config.yaml
train_examples: 90422
targets: ["tissue"]
head_dim: 48
parallel_block: false
moe_every: 2
expert_mlp_ratio: 0.5
depths: [2, 4, 4]
optimizer: "muon"
momentum: 0.9
nesterov: false
steps: 19200
Rows from block 7 of a small image classifier, named by matrix and row number. Rows with one number within an expert belong to one neuron, the router's apart. Each number is 128 + 32 x the weight over its row's rms, rounded and kept within 0 to 255. All counts start at 0. Numbers have three digits each. After the name is the row's rms in percent of the matrix's.
Before each expert's rows are labels from the 100 images, of 14976, where the router gives the expert most weight on average: "top examples" is what is common among them. Only what is clearly more common there than usual is listed. The data: stained colorectal tissue patches (NCT-CRC-HE-100K).
# router: router (model.blocks.7.mlp.router.weight, 8x256, trained with AdamW), inputs 86-171
# up: expert up (model.blocks.7.mlp.up, 8x128x256), inputs 86-171
# down: expert down (model.blocks.7.mlp.down, 8x256x128, transposed), outputs 86-171

# expert 7
top examples: tissue: mucus
router.7 110:129185148175124184100090085088140135151080138094083108113148145154153177090131065104109097119140101141142147185180098162122122098110089160149109152168083141136163094102179157076151164074133138150120176146103118105184081088208121118113125155143129119117143188
up.0 078:114119129125145149092164091083133094201125186137188077108099088167131103110143099154128129118154143123147097142173182102061156142173168129078134033130121152137141105093104130171113128170075056127111154152137139132144164081052100043118092153126129151095161174
down.0 075:115144149133136195126153107134117160115132163114153124096101169118155175210102141132154129090096196109086144100148063155079103092155156161150075119136094125124126150126127173138120115096173132203146111093138112110102166161142178177108115121138144126153126111
up.1 102:086130103133114100119114143152094058111097124117173134164132097126138123103159135135129096096144154140174056084185103126113121112142221062179125132133138139174108148119124189122129151091138124138126089087110113123229092123068160096095110076095123119135125168
down.1 107:120083136131156182184140129136122174116214149111110113133154150163085126144154181096167143151177129138188068136166098162163147113121131163144123129172148082123130146142122155132137132147167133094118117137122128052119128128130091116147168179138124163163145083
up.2 098:123076094088101087116076138130185133137203141070115146143182108138162094106092182146124142052134195121087126081099131090119171178149121069126087125130177179093151126138159116146149126119131104055162129120139119098183106132146119193119079174071086162177118078
down.2 101:134111116110097203150120161103163110116120152199105082146104124066150121134065157142124152105109184137150104134121114131093124133181147120131162134142139183157169127135105167089135174129177096101095125166133114076122095105177104200123127163118170144137093191
up.3 113:174054123182176133122119142106158059122152100122119107066123105117123158145124119114096165108145101090152107168146107168132135118128120080089140114172166066080155123140120163065102164085111165195159104107157154050198123131207102132118137165111189113163114123
down.3 112:099195174105108085127100106132142114131146153104181146128132124136091101130118090107175092198164107164124085133161185118114147075106072112113138101090093089125069153126177133142126121108163111076098216097145102122073123184090142160041152123130117146132065128
up.4 094:100117137091118138075129146118106196085179126162078135143138126097140146121163107137138121153114083143127090098103191137139134112161205211114153183198190086144119159139091094090123145140143124192127101077121149169148150187118136096118112145112134115093167120
down.4 099:116125120162121167133142095152195119128110162094118088120148191153144108117102115047062110140086125114098169104134083165105143161161119150116142149169142104125126125160074100074076157111068100117166121160143161080146137146078119151138168133185100080116119163
up.5 095:140174094088126129189156133115121107061091118090149143097048141051164127132097160159100139157147142114157144124155117158090140155129177108179131139131064167141131194133181132175149127079126113121129138146100087155144090069142145124140200175108121222150194141
down.5 088:123162145124090096129149115119099122094152130102178161152141117151041120113168090159189111119150141154117145086094169162134092148091135104070128104078162143065113158101161130106160110118114079130079122126074116129175135062104123143105133160170118202135134123
up.6 092:120109171128123169127125086052097086138143082123083174151076109084116075134128132149171148134096097109158116162107093134118198150186150163188151092113124142166121138100120148065153126115100112149101129164166137146135113134174158106101068139147138120167157109
down.6 103:160138102188070117123154130152124117179111149109167107113177091167105147030093146124107111137177128183201120138218156173052154130117135109173169098063120120167100134108147149121123127102115129156157102132113147167113130062104141128130124161115156154095088173
up.7 096:142076134155120145104130059103096101060139182130140090129104109099149170158116094095156132072130090121123170197145132161167096143141211123185160075154147177119116210068127118145080105152209186089103105128132129146161098121094102055104115160119124139151075128
down.7 095:074088108116089124133173131170156144161175127094166130100150180154110134126054160157048107123088057164120112119108176123084153092201134093151076115124137187105118084149060119155120157135155132114142139109135139177148128099130190125119155105134126072155135127
up.8 102:132128131122116195139052094172174111152104154158073077151160062168092099119114136174114158164150148080122064077155109126152155110119095106127147066148132126151110133132135113126128143116109090160156133112108112128171171158186164144178052174158129110151137150
down.8 100:175116124121099153062118142118159127102101078165134121112109169106139127134157112125132143106136097124114135160151120093078089124161179185163079140135116171156066091116121094104141128136096160098142092099138067098061114102185158136127116124080147132171136104
up.9 104:175110142189118151102127094072160066119128177116159174089144126121142111149098107135215189142142122195159092126141136154188150108140124095145169093168158111168092156173188140046164129136148130152131133122144117161154130118134119080043129145105154086103144150
down.9 093:125121118085114145171058147084064144137202067134127075109122135112079144102109143149143199150097115135135108132144096159138188117197146126134071117093130189047110139150140123174136077122177095101168140063106130131144038139192095129103117144174126153132075129
up.10 100:077120089113164118105142097122111157091184085088075170133068141137168130184105137079113139177151126085110101148144133118080131157169161166110109197106074112134205089174084107081164116133174170096154158170167142184139179132146098158131125130135080089100159158
down.10 098:119098195141130140158072207102174102161164146156145119131171127143079137129139118133158122122098100131139146151107108166106198125096124096144159110106146090121128149131131125183148147194137084153089151115150140163148063094113093117097175076149158167092132135
up.11 102:155108163128114120108109107122092129105184179159133129110192088148131131136181097168104095171171162164169150152123101062162193117095113050142145094212113157098100112179096127108140111160080093120165129146102174094171131133179122127178127110161116105127157074
down.11 106:131109129082155072135145140087161091089105109173080121150103123086174105073123089170158086124122121107100158102185158111089154172121157175086123137131075138149121137106115097140151104143151139159174131092131095092141129128148126102124128135142115093114123179
up.12 096:119171074182168104140093104083134205079092118112173145091139123123156168175117138123107131115138144135100100102137184144105130131138135145147154134143150085151102150132125177136067113091175201152160138115181081162143165127105118182072157180102125158116111112
down.12 096:057075121161103093083163172167162105089055129099139137104095153147157087180092108124117064108167094195145093120127141155138136088134116091088114079110154140139160083122156108141133147129126124119127104130135109108101106090116190110161157131143128145131100174
up.13 111:101174095115135125094117062119140070133105150178195194136110111196114124205099184128134138122097122103125155153096125148097102116114176050093121125138151056154067133157081116081128037131168066182111117143141159084123140117152156099110105152114118122093197168
down.13 110:170168161120127173123181125069118080189104112077141142150153102173158142218090103135116198086156108118110111067162140099187155147125092102128142136138127179125147119099143130218074129098130144132111126153115083134187142162128128139103085174125140101119089080
up.14 088:126067117112145132188120196059136140171115136151114122133115127114111148167121082147125182099127086162173081133100118199136070153072134209142137137141179136050166106164171107121161133167130118116148154163143152148091121127087135113172075134123138165090126117
down.14 095:148135144127109117123105131206116132142161170115142111112159123129133103112143112094172111153080177106148099132140119105124158096122153164146171149091129127085152122150193149093113103148137094126108153109083169101177094124105132164075101115137134149179151104
up.15 098:090149154040088132137100083155190165130177170102105102188143151152121118113127087119122105116139159097095031081136080102125135128148121064146184171081142175107079154114138156203145131153131099086117130097090130142167156084134094056126127114125117128154141134
down.15 094:139095144139132140139099138138089101053149153108162131145157145090098106130150120101187121131147110155068132193037084160129174115114148163095145105188111138174146051144114113058136139175121131125146176112110104168083102140117099167098149066047110151054125139
up.16 098:158141136121157138111133099098127134124140162111147164162117130160109069074103169104149077130080159102092116098229156105141101112156112080139038168134120159081099114145157162129105118098134163132131121095123128136146121152115115102101100099074089124172137052
down.16 104:122154144117122157053165164109140113096165111170106175124107155142165074164139088143161167081059164130090146146098144123181132141144140147122140099154110139098171129189091157140033111161140118180085142166105170138113162162072209183158066115148177041127174178
up.17 100:153179114203157163132103113114121108153157095176060186127133106112118156128157133149163121102170091159142088099085085100105122160171099094128195116108135155162150077145116087164146125173090145122132145186155183148179133124138138155189185191169104172132141122
down.17 103:108193107133178081122096128104097152113095158133113145133084138096178126101144156148110045156146126209126121092105179079113078159130133094148115132168084117185093139166142064080100092125178135089204133131165112093129147134136168025120135116162087103101129137

# expert 6
top examples: tissue: debris
router.6 103:169086095133115097121148170200137172184198112171160136145150130168093127065130135159138120095120186116056147154159175106088191130158115109112139052131097138114176132091123154174169150159156112131095074089115152072125049127155103106107180169123097135177133138
up.0 096:134140144123161127140082122143074108121160083156119129112130061110124150168237130124187058150148093092111132085141141081078112121105099062092158055109192080081108111135117086113058128102063180123150183134141214185104123154129103163085116168142110150118063151
down.0 098:206161147114112135128133160112135097141127138184127083155089087150135081109105156151106163128130113116152121164113157162104133096116131162154107179131046139166095117123087181095175111146150109164148057218119143072171092176083177131136108116115121083097167110
up.1 114:108101120135139085145137109192127142164130090135180200124134113143085115182117160179115132096119191123087110075212199115088143136113131104115133063181148132082098157133124140131160129140114080084131116116077119146133091120145116179117104105131118123124134133
down.1 102:116153149135089140232112087143176147102164131123099115130090138162134137107095200139072087115119153106119104151143118172078185125155084177142140134123175143174130186162116157127175196139196101078066172129115087120142080136174146111131070147151192129142121168
up.2 092:101120152157141106155145142139168175148129162116081138086137146132102127120131155137148168160083119140176100059145133090105073089141096174116088158172085144092182077085079133135084196191136112151140115119174110157130129131206148070147115128102150069134080127
down.2 093:173143124176161124127151118163129125110116141049126180123137160084101218152118070130152130147148105108143146133167085076124109148112183116086191148113149139137136172187115133139136106148091243147092130093166143153106146137152113146111154052144147123067150091
up.3 094:180122149124167097152098155169177136123144130165131131145086118119114075168105106130119163127073118137136113174134085137147146162160094137086161160129138119113159094160087128137177167110114113084134135104104108103106149162080157115078126167105151115158096113
down.3 085:116177168149129160155155142147133097140139108112125135124109093121146124137144155113138146179110173140190075163183123138127166104098116180133122087111109064173207152128094139106098127133117107129131162184031115077191171095136138173135118044172097121140179126
up.4 097:161146150145129094110148101118130158115132157140180100131162167150133145158118134111113173103170152160084067148181108135147068172119080161139118092191141124123134102163119116115155123181145110089159104108106148121161127172166171099151137097124127195142140168
down.4 097:121090099147099127087152170111148158112132123137095124101108126152113138135134085106161093085156136154079165142164123173121102114122149082068090115064106172104130093147187100112122156169050115192184126150105136110145214165121123085130153093097185113092141057
up.5 100:114090135146129125129156064066097075087134092157151146078151131160153083125148079157103153082134100110152216116091055146123144121108117093089143108152097135181145133142077139116144128086093088108129117129124140124164130122121110168083064113107114142127196162
down.5 102:107143145187153211120113115144184131154081162163130182098101112059151169154082076104154108118176120184134132138092095126138126151081147094136110127143163122145175101185090134117090123094093128114133128143119080114156152143098110162156119199167145138086110104
up.6 091:173135123144124057181158098146098097135180125113112153122161100129104145106144113131146072178105141149139035066128122109116164159155098186103095123114128137163113143121112108100105172188142119071070144102135167110134114131118152100172141142141141032105174118
down.6 094:086158144108116103081122134085143109120142174048153119139212151092158142117145129095100089118160192154175128151134162121153155196152085179123134167158082169161171140150067166154124140128124138076154181125113194143158171091094119106117090111111126117168110171
up.7 106:133121106159121084158176094148118120119133134124153144121116082130133185204078109112126112100204174134100035089170127122159102197113121038179146141133084140119181098168101125184120121145072113117114100105144110118183151161130108075179186103161111139078120135
down.7 105:150150099092163132121096125160132184129131093061072182152178100102138102090158137115105133127121148134106073185163086110158131135084128098188109183166199146117130090090098180134130142131080116180062115075117154144098086169094142071136121119159170137147184149
up.8 124:160119113157075085165169161153100179115114143126176085092120111177119080181131210134135132161109141154165105128137132110096108151177127071106209169127089084123119135145108139112105142119173101145112123106154141091162109149130158104161132128132129054198113158
down.8 110:145154121095126090142092151109120184153159121113090138143143161165092084175148169112119107157135104175195095135102100165134175078099085037128135101159180149135083096126165111095164135130113108152144186146190100138092086142091173118141156107138094087076148181
up.9 099:127152120148099057090104116083136108101122127107124087100154047127123113143110127166046157124053141078154106113129117119123121160138169119190155189095139144140149141143043224090154112136113111113160160136152150131119190093122110163132147189125139168132158147
down.9 092:152155120123095106106174134168134114115147180197169155189103184176174145115153114109132122103105077140121115062157109098100106115164083071125204119130196110153121103134182134089108056159140109131123065079094126132068125154135087194139160150060200040106068113
up.10 090:177095145137138133129148107129114054110135112161116134115140095173136106121102144116142142079134100147144173067126128109132136101138140137138088101126135082162144136132169167107073095075109193123104099137114085120124106133174142107098072090099147090133171138
down.10 086:127123097072140065099147113104161142159109075102121134087111132174070103078161105108112155062018146155089098101139171138051110173115103106152122164129129161156137106166109127059198128099136120171085139152119153123193129124139169141157178074157134112093100121
up.11 116:136194092125166142070074187077126123161096107084109126137143065133153069081203181115119094132151076134105098129146123144112116110154094168094141152136124181126155104127142108098080163141060108164170161098135066100148101116111126143198131104127098167147088141
down.11 127:140151125103116163095159145114084154146131131138124170124083139073066129099177120108123160091153152144071082131133208090064081184128128147158153169141107170155124155147067151125064140093163138096083089203104127069158137115132176181146178132139138086152129111
up.12 106:099118096127100092189118126159141172150088122163127181151129128143152133175108120120161166142120109155120042097167119090106154104146108117165091082151178161160231149143148153130125169171186119158120116097127117139119070116134134136100110116167140095146148171
down.12 096:104097141087092148181119165089194077156192102107125125154141110084164088139171077159152140119148102149145170113130094146187103101155169155138121103183132097070164120151074097134067085097109058152143112120117115104143139067128131151172098076144110191132137181
up.13 098:170134157107148161097071149163090126117166062099147153096173158127120069166156050090184136148158092103133099111147191092121087158137117164162188101123141104194099165109107112136132125097109137110145148147135181130126152061136108184118108087145125116104141139
down.13 097:138151101116226174116100046171197120155102162132132159088087099095077180163130146207078174116095162130135158122143159156124144157114181087117152128160160090108107121078129168096143164159119101099119069136171122109151162129086105102124138088059162140145104079
up.14 093:136109110095071145094140079222139141116182149134099112133104168133117104147125123130102151145136181115124092080133135177163184138131144191130150092079131137147124124114071133130149162114139116068127145132155201132126111154058155118148120137167169093159106121
down.14 099:121115106121166052113106131099136058086108196129170087145090178153133182107124121122059136110089143195119138132097103127065132132101111150123120157054081111113082120065119139138112078194115143116159172125103143206064148155113177130127142139138133104126081113
up.15 092:188081125148108091166094093073129138147134054097091103156121168159146124093091084114121123033130066159131109188174169126168165109116109182093118094141156115135144159144120106144091122162093126183126141144132070126149109111128133131101120105137141151166122138
down.15 091:137104085177184085101205161173112133099118145080117069150170084104124120078083058140162139134151086118064147177092141117117130109103163129121181160147140137085119117089163104137074118149147066128079134150105162157078123166117119131160188091148109105136119132
up.16 096:132131178092153132131141107174102116119096145102115147081074147122090102191127151137094121078128117091154123098103124112161144129141148109156124134132155195103192119187162124090125158141103137185098150097096145199116120087124188095134139108113107110098129139
down.16 095:114117086133110117165211129124125153098115102102100126150119167116225155129136156142089123155162148121097132165118192061113098153115136061104086165103081088174096149167124155112117146137115132110114098091102134089157115103125106139131136078177137108080080163
up.17 113:147101060097104080100126106151115096118108119191153204120162158163134119141111094097112119092155155106092098111158141121072182159142151099108097132135069194153090164166075107153125122154116089157128107136137114099148135162154117163112178157143121108141144109
down.17 114:130187117150114133165096137136130159168137164100132131084104122103151090163110146159092110170131139120128147153135182152060133131096110135114140087055083167133152160205160036137097153188131107155091151054110162132150118156116123133128057158167102206091112149

# expert 2
top examples: tissue: tumour epithelium
router.2 113:092128134105080072157108133152114113115107121123117113109165115098089089108089105129165109144058136056163193141112172101129142127146200139102198112109139114121157119122081111180098104122179106097123158131141134195131161065090148086140129140104144106104091124
up.0 090:118184137152125163117125068128112110128105146133113124119127095141104134117199108149115172148150133157103131148127093124154121131139098085022117159129086132138180024128165108108121053150128093158184174169163111151119123140128075186151156164111154078102142161
down.0 088:109135144164132084193173101138101131135101126128161185056148147148070150175085148145111128125121121108142122137038088115107111163135112123159080149167122118096075106123053121087077168052163132120081137104124055142154128208099115154155154112139097190167081077
up.1 100:113131114095123128103091138129134157152084129176088140082107127158128103131111079149129157125135104090162174085115139128068155110080175198085109154156094172137099104108122129124125156118187142085130090102115128196172157113178177194085091100148169167084117189
down.1 105:154094158122117147119116052109121102090072090139195138104080141138113152100169099162143170131111120170146122112085178091086105101088142127062117210118153142134061089103123127058120148119118176143108092101096123119131097114142133112090103144167121109077147151
up.2 094:123100111134105075124120123192141135173230101212107209149155138151126144134125110134128134115168143154154045134123152080130092099175100107086125135175204095200165127111120109089123113109125128088092128129093106119148069103128154128071111130122124108172114111
down.2 095:139116196191118074106108124178093105133157121096113146055207099112132156123131089104097152179138150164118134163121081151148157167146155152093162061105135067121116116149132138151137151066090126149157105110130149156142131043087143099117187087117093165132076104
up.3 096:122123106119147090137115099133095163077107089107149096097118097097118121150149167084103102148087152129122113172146120144114017129130123160131115124077086101130116110107147131131110075121091142202119172115115138136203121130164117198097199128156156119123073150
down.3 088:163087118099144067095141176117224092119124087111101219085135139133197098096098125104121117214094150129131101124080148121166094164195100172117119192170118111169137113158114137172127087163124189070130159145105176132095103097157169164147152077156166090168120122
up.4 100:084143134160115134129126072146120113128100126095146119113153179134095126121079178139148125151122122153070154140167152161182128109149202069129148094124149166125122147127161205077122100193080193150129130139139119136152118090122086068134130140183120169114167088
down.4 090:076101156132084118172171136136126103129138152167079123178104130115077093150139100116134134137169093150095120132101124092090131069108115091135134164108078105096159184066155112177186148123183158152068123138132135191117163181118130095170162220072136142162121144
up.5 089:118134105191137089073159158084174153163074213115135113189140188130135131174139180102111161126082085163133150090168185153121138158119145149137107077117146193177156168175113129124113100172130145132137128164187134125141087095119148172135138142148155198152144164
down.5 093:124121145150192166148159141079094144131105117131106161119075148102105169141084153114130095119130121184062094132139110151055111115103165073132116208186136128117126112111184081139151119171140176136082153078169086071064169227099108074105142173109110072146123189
up.6 094:117133148115081241174146118165100161068137138148115162133095057064159140130120180137183136104126134157099108102111118089117161124120163174135081080146126136158101139163111164153126164127092182158093119113114075094119125141122165065114100077075150144125140140
down.6 099:132126205182089136168146065178093183153138195093208119099078177137148146094103120144127125140101130148161115163149122138108104136161160101107159136125140079092149199171103144166104116097099082116110091125064120099148152130090105083128139142133115101117170143
up.7 104:054212109144133196120198099182097146164113102136100186149168115106112120099097167151157104104155090137124093112137080097117139177156119070106160129145188147186092077176176180082119140130169184182132143117148111130080176177159117112139143185135076109121143109
down.7 102:118146084110130139104162165132124144197081091098185142134168135083112143141134116120115159118118149143096112148153110094102185190132171095195180137111153097117161113125137124124119143143153128142101134160172133071104141116153162092151132081117147098115131091
up.8 105:121075112152116070179146076078186111130098103124153169121166147127110150200101080118154106183122173135168136081121121144149192108142118118156161094131142064120104198124108139132142172152173085097151130143095159200185170104102154137126139119134151120107133110
down.8 103:152062138153122090151162142148081108111176125153111170150145112157171123102131119123190125127139129109182163175146107125122167059125159137112175149140092145113209117150133110139128138127187159145112134091141116107167176100137091157156186137040142123158065106
up.9 104:091122170172116090133078090119117135117091171095079186157123152134138076166071084094116141152094142117194087096066137108119168115103114163129161177206179167138115081109146079156051119115118132122116153110138159131168136086132108138127117175130099089076172103
down.9 105:121182134123122168127120088095129076140150157197164130154170171171138130095132178161182164044163145134142179134132110139050171070120078140119136137138128155114107147070165139099193133106110144156115106162137152119114109104181145128141112137132103154143136173
up.10 096:091146145135087072113116119153146210073160128094136158136106122211088131140195206207139074103128122077171137121166156113094157146160118161135075084086089190115145088142127069098122072095100161136105139131097191130110100125110153133132149178088123139107130161
down.10 094:116120111127083091110143152096109102075150109138127110123117143132154121152064140096111118125157128090089139129095159172113128133102091199139102051081094079129091088074184161099095100127149063118166064170173109115105131081121147087142166054146130113118128115
up.11 095:085125154199179084137167100186112094108152146074085121055147081100091144142132140144150114193132145118124140094178135155104188152119164146063165088150058162108130136169110136080131102169119179177168197133138135093156165165150127105118120139121120098159103167
down.11 097:127126135141068129069034192138115150100134121136128123202171083143116129133133116200133137117109110164199174165144184122193121143099121087166140159158064136075094109081138120151152125116149082137093163119100130128117141138174115100102130112160143119129084146
up.12 117:167147122183096119114110083119063146123112138132152106155043162097131125106142103175124176107090136102118153138154178127162094125088141160135095173077083137116159139097098141133082172137192169123107113122102115122107165128119123185078090087121175118101106101
down.12 107:142138175107144104177139109104128149153190152099118104164111146150191146204110129107190182131088096127117100148142111117094176149197134078160176118202102107082120150114152049115057086189143183162117113079116157124045132115143123156133120132172090110102154137
up.13 096:073113082121150155066154126119154133126140090143099140111155139156082112128093155096082108144131178129175177062113164140143121144010187061161110213150130139107090122150065143126125181141136159152146129171113159089142152115130108167093137116116112130146110105
down.13 090:126124131081143136163112075109138140073126118079146093126165157088133109190171157100111125209129086162102091171145118131124131090150121125167083132147200087200160156175137124122159127114090075124186133149137164156102148187095078176161170069062104076105076092
up.14 111:096147145068185135083134106205119115108109086122048125111139132122144140149121162155140107109188215119184137140103109156119038132163181083140139111095157210164130150101155143150130105113173186105144156119135165115135136133089123135093124112106120054137095109
down.14 114:144114051137130171180099141142098101138153108142064136126086113099079151097125148108109165068120164124121122142149158126125128189195134128182111122092130115102160103144131143162168187103187064182104153158126126147163112119088108086084161173091144139117083133
up.15 111:082184126127133097176152141127155101094096152154134144121110098164100154138139117141123119129154079090138111123143134138089176135092093134095176155084106113137133109151115080124137168096125101132139153148098141160100147094117094120127130098110159083089071160
down.15 104:095128161112114116146125204137124130096067154183105163128120117138134172203145151134170127107066136174153080112178169106118171110119122075086176193159112106153136177131135107165140095124128080128089163170152142133168146156148103107119136105156108115110185132
up.16 102:133100110179119143117115163168180152147143132123132159079142148113113162171040125051200117086166170114124122106155113125137112088132058130151156172124193111149172129108167112111098100108099148117113129177040148103154108119139112157146097102130158149097155019
down.16 102:134099123123122100135077080107112082137165138076121138127179112123170184134104160084042131160079091148155152111123120198106139112146139113113104139155126203092127137184101163153150135137127091134111126089166104080115101153155115079082091136090129101065094186
up.17 096:109165094133116043138087147075118185155104160165064087123170035161095147137091172126104126116148131084127148116106125159105195144158165145132140145144077155114171117148094137119104136168119113127120090122142089113154137107091075139153171182113116115161124143
down.17 104:126189087122133119182161146192162166064123125182123179068102165100102131152121083144119114142141095133099108185116055109103155071133073069129134092177126067155118128071112140116114163066156144157084118116169149101101110199151149109097220117126086103132126167

# expert 1
top examples: tissue: cancer-associated stroma; tissue: lymphocytes
router.1 086:095159154118147135076117120061126132126168134082158171175129193088093082089121129117187140113108125163101114176125152153155082106134126181118080125130107081095140136131045159048150139091076139094156159118107102080108109171150119105115115074140126128161178091
up.0 101:158091107168184080147146122081208128161096122114214133164126070097175112140173157114104142124147131074139117136105097135128087109071049102096160195129140098096138112079159091077093151142078134148107129124102153119113103114103129147171141109135136115033176128
down.0 101:074157108110116130125127119064068151120143056140126123120173100106106152076176119091119155121110172107082149063113100107074091180178102190113148087102135122084120126094141083184147098094053098111137139111164199156129146140204054120164179134155131184164130130
up.1 112:183057100123125057106152140118183083094194145129153090167138058169093145118097084133092119107120185130062128090125125119135117147152091159165131130114074079137100131134082185094148146172103109068116084105124114112094153098166101111123143126112150060193147139
down.1 093:147132107118134107113064127130164125126161137112171114163111122095124136155109106167153180081153168106170110119079132105149159123146138101104147119065146140142117110096069139142139060118107158165160139178150152056130115137090152142106174150122088171112172120
up.2 101:117099131117139118124128108182112138104130077179131192111127116149154128109139076133189146145141129117148073092143183097131132112163151117128092159162140060148123175115197086156112117139167089073091080137132157130087167159157126160182180126159139116158140120
down.2 107:178045159080111110153174186134099110106106116166062153196145214129112141179126083143170106129143179114036106168087121111107120155134107149188124148063129111137128096198095147167099165104115089104140086176053151188151092178129129178111178112126125119109147084
up.3 109:119179168118157170122114111163101142203086133115124184077139106103114088147141154143124116071106120139071206117166095092130149102154080121118107162081125097097120098136086128148153185067073159136160154125089125154128081114083105115148136131138114102143138110
down.3 101:114117104096099119177167139151154123199095133118199157147102149168158203211118196152071171135137186119170090112151131136072120153071172066114116140146180069104148165176146184184098100104092112159128108134136147159083111131165169076112136137151165127169103102
up.4 121:151099105094115159162100147173147169098108104173090140107102111142098114191107111118151116066108188098175187052119135114142106139144173106161182133151138113143109137130133094107156099065164097122148126179130158146126149070144121154116152151142103171152126107
down.4 141:069086107102137149164076230123145115161139120127080116129151145052091072185140116134150169135177170116137101156122106154075161119135119123172145092122115166129144173172083134137163140144130172086123155164139154118176177138127151186112186141076116114124127142
up.5 116:060181130068144132098135128108109177073165202175102137090153063123104144105150107156130113092115165130111097111136116099095193131113054173131075130144128204109095124143135132131076115063116151144135139165130192081153089124176159168147161125121102077106147100
down.5 106:130127059134138133153113127136140196168139108157151076114132158089115134081125105129101172118130154160180180129144131146109165144146162146088105140177095159111175138079132133150078190155104076125198125137131130134118119064093120138096136146155157095135162155
up.6 099:180112138160140082145150159125085171056106176124135132127122150152159127129119160127157097165097151139104077130116125119122095106112176090097143110114120117202110122123106153165097076118142118093140138125107110180135139108109204144138127035152130083131135138
down.6 106:160152148150120104166091180183141125103107164114105145109089124146060155117143183120103088158077077162204144141126144097158096137118127100102134125187136120184131119156100138163121174118148134136116086108135069094111156159108184100070129131090086043141088177
up.7 100:150104101155098108117055154131127108115134129123110154154164112170163158074121127141127100111126190143143093119172116197116064136110163078132129059099197175094143099125173137078126151103110113072165101110074126145172089054144116150094185159134095141115100140
down.7 099:155120111110128176129122125112189131112136110078169117129098170090117152087136116127135148082165096173140173108091144136122153123132159138127133143123131163115151101124173104157126166171151081148142137173107170114142155130160074117158133097105134125171140095
up.8 109:134126123148168153117091083053087113097137132140139158078160109099106105136058040119106195081114136145112145129136136148164137140115104148160091149154133136128184074121103141134090097087120159061125119136111161128104145111085126135072134144141139097126089118
down.8 114:172162130174151149156172109144117128184115122153172087098112144146178143141209147143092118096171064096119153083127150123078133121140145078058106103172126172126109059134148108091115094169093119175146162134152098133115115170181110127161062128155118132168165190
up.9 083:098131139107138146121119194141149175101186123153116110067166147125111160182062155145155139133124161111100194129135179101129161116196125156187147175119188086131150152150168094098120140130162131128125151122118131159113154039130153126122153162148132134180146144
down.9 098:140143115145153127138117157078229092160143138134154147133063211168129133124089114130166147137152130111163105150134091109117134095153164160145168070101164120102125153160115116144153175140117143179132154153104130146117122035168123131129207073053128165131133124
up.10 090:152165088128133193084154137159123081129147143144057126097033054145167122154172114185122098068132104118144067138110114103092105084159081104165155150120146129100139150128133176139125101163160128148142134107131182167101120126193151120119086164146145122090165121
down.10 087:154110125111168116162192099107118095155190198067145087128156092180176118127105137081203090147160151132105130122201140095116153126142186098106103113130124194132111083135139133126127132119109118160162180121067154170121087149111136155157176194082165108145143130
up.11 109:128099151074069129156156171164077127093124124154166136128174109098119157091112115122109115100090163102109127063072069139115137167101115200133104109094152202126116140142133091218146171045136128096091115116133124094139151166042150152117123169130083147119155158
down.11 105:084131156124077110110110130129101115108163170109109103104096104129155130093113195098187130142162151139210161109120118129058112099129154107071112091109107121145089159077119093103172077126128132126164109112214099130105102145099160083148137158095093137172203118
up.12 104:083130108184132147121060074138096142131086141107155136143103102115131138126130109101142121101102128086172077136113088114135123123091133142086144102159112148168109087127105126109069123135146153114147078094124132083179115152145147111140086110099128061138113166
down.12 112:070116115157108090107122055165150096118161120148089150134146172053129140109100111065144102171137121079190143126151122136135140127117120195119139114132087129183130133126162117183147111108065149106111078179109122213097100051169083158132128157117079164121136108
up.13 110:151121168131137162132122146087128100160161172106093114155104114133113075151165150118108102139124092120172033149046097176140164153091120126114132130136140141175117141078120159131086153140119136184115177094095019095120126154152086069177115153145159164180153080
down.13 111:149113166149082183122069156138137104141151089058112105116158113139144131167138190134099096150115162162154071109092080151141128146190094172164152121141131223121156189148126137149093153117142132096067127047089113140148020133086124128145159201171109176171091166
up.14 104:100154088112084125145098151170139193131134093139156210089176080119121128083094096145170093127126191098112147095176137103065107172146120091176130151149111095137159095166165065113170121153167147151102132165133093049093109176131162118084203140112126130119115108
down.14 125:137145082153095154100162170107086163131162136157152140104133120114109071123136099136153133167185146090142120074137136130119123183121082141140100132091097130097130108163067142115110115150091147127092113167121132111142116141060164182120136192082094132159150116
up.15 080:108137138142124150150107127121058118135128149096097129102121158121136147129131104164060110154095147157124110110138157209131135110164134135068093099075160141106170138127130166117161165042159032079106154156125159111148201126078107113143124109147132189038107148
down.15 081:133125128124153166147085155144154085127110082111128126162144133144163125156093141098129164164128103162163101143159112066138150098164115116081190111106132135103149092096179187138153094207164129200176121164145102137054150138154084105140122138095121120145131178
up.16 089:116124100087101169121173104164143217103153063151197149142064166102146148129145084109152125113128063006118145151099114141116123059170102180117105103123149117110174094104125073074081119141189176143108150108148109213109139113101146114118147108187121164152217152
down.16 085:082134053132132162150131171112191122174131169144130132175147107103143119189153170085217134146136159112176143106140140162071156092139180090093207125140195094161104170120139152142125129132123092112113136142152141150184175120076105108166097137110085086139143149
up.17 087:143113093147121138148137095139132118126110110115122169163121116190150127144113142074103114104122236099085155160171147164111102118148155134129088129149118105160153121108122094170079118097111178158121138141134108156125138126159130123124154163150110090102169121
down.17 083:118136157121094162111075186105106108116168154149154174135139114121093139205149077150116144130215136072052135171149114085205143117115097103138079162121097151102166130107119122127101163085137080122090180182187128120173157175087139152101104131127126129148188044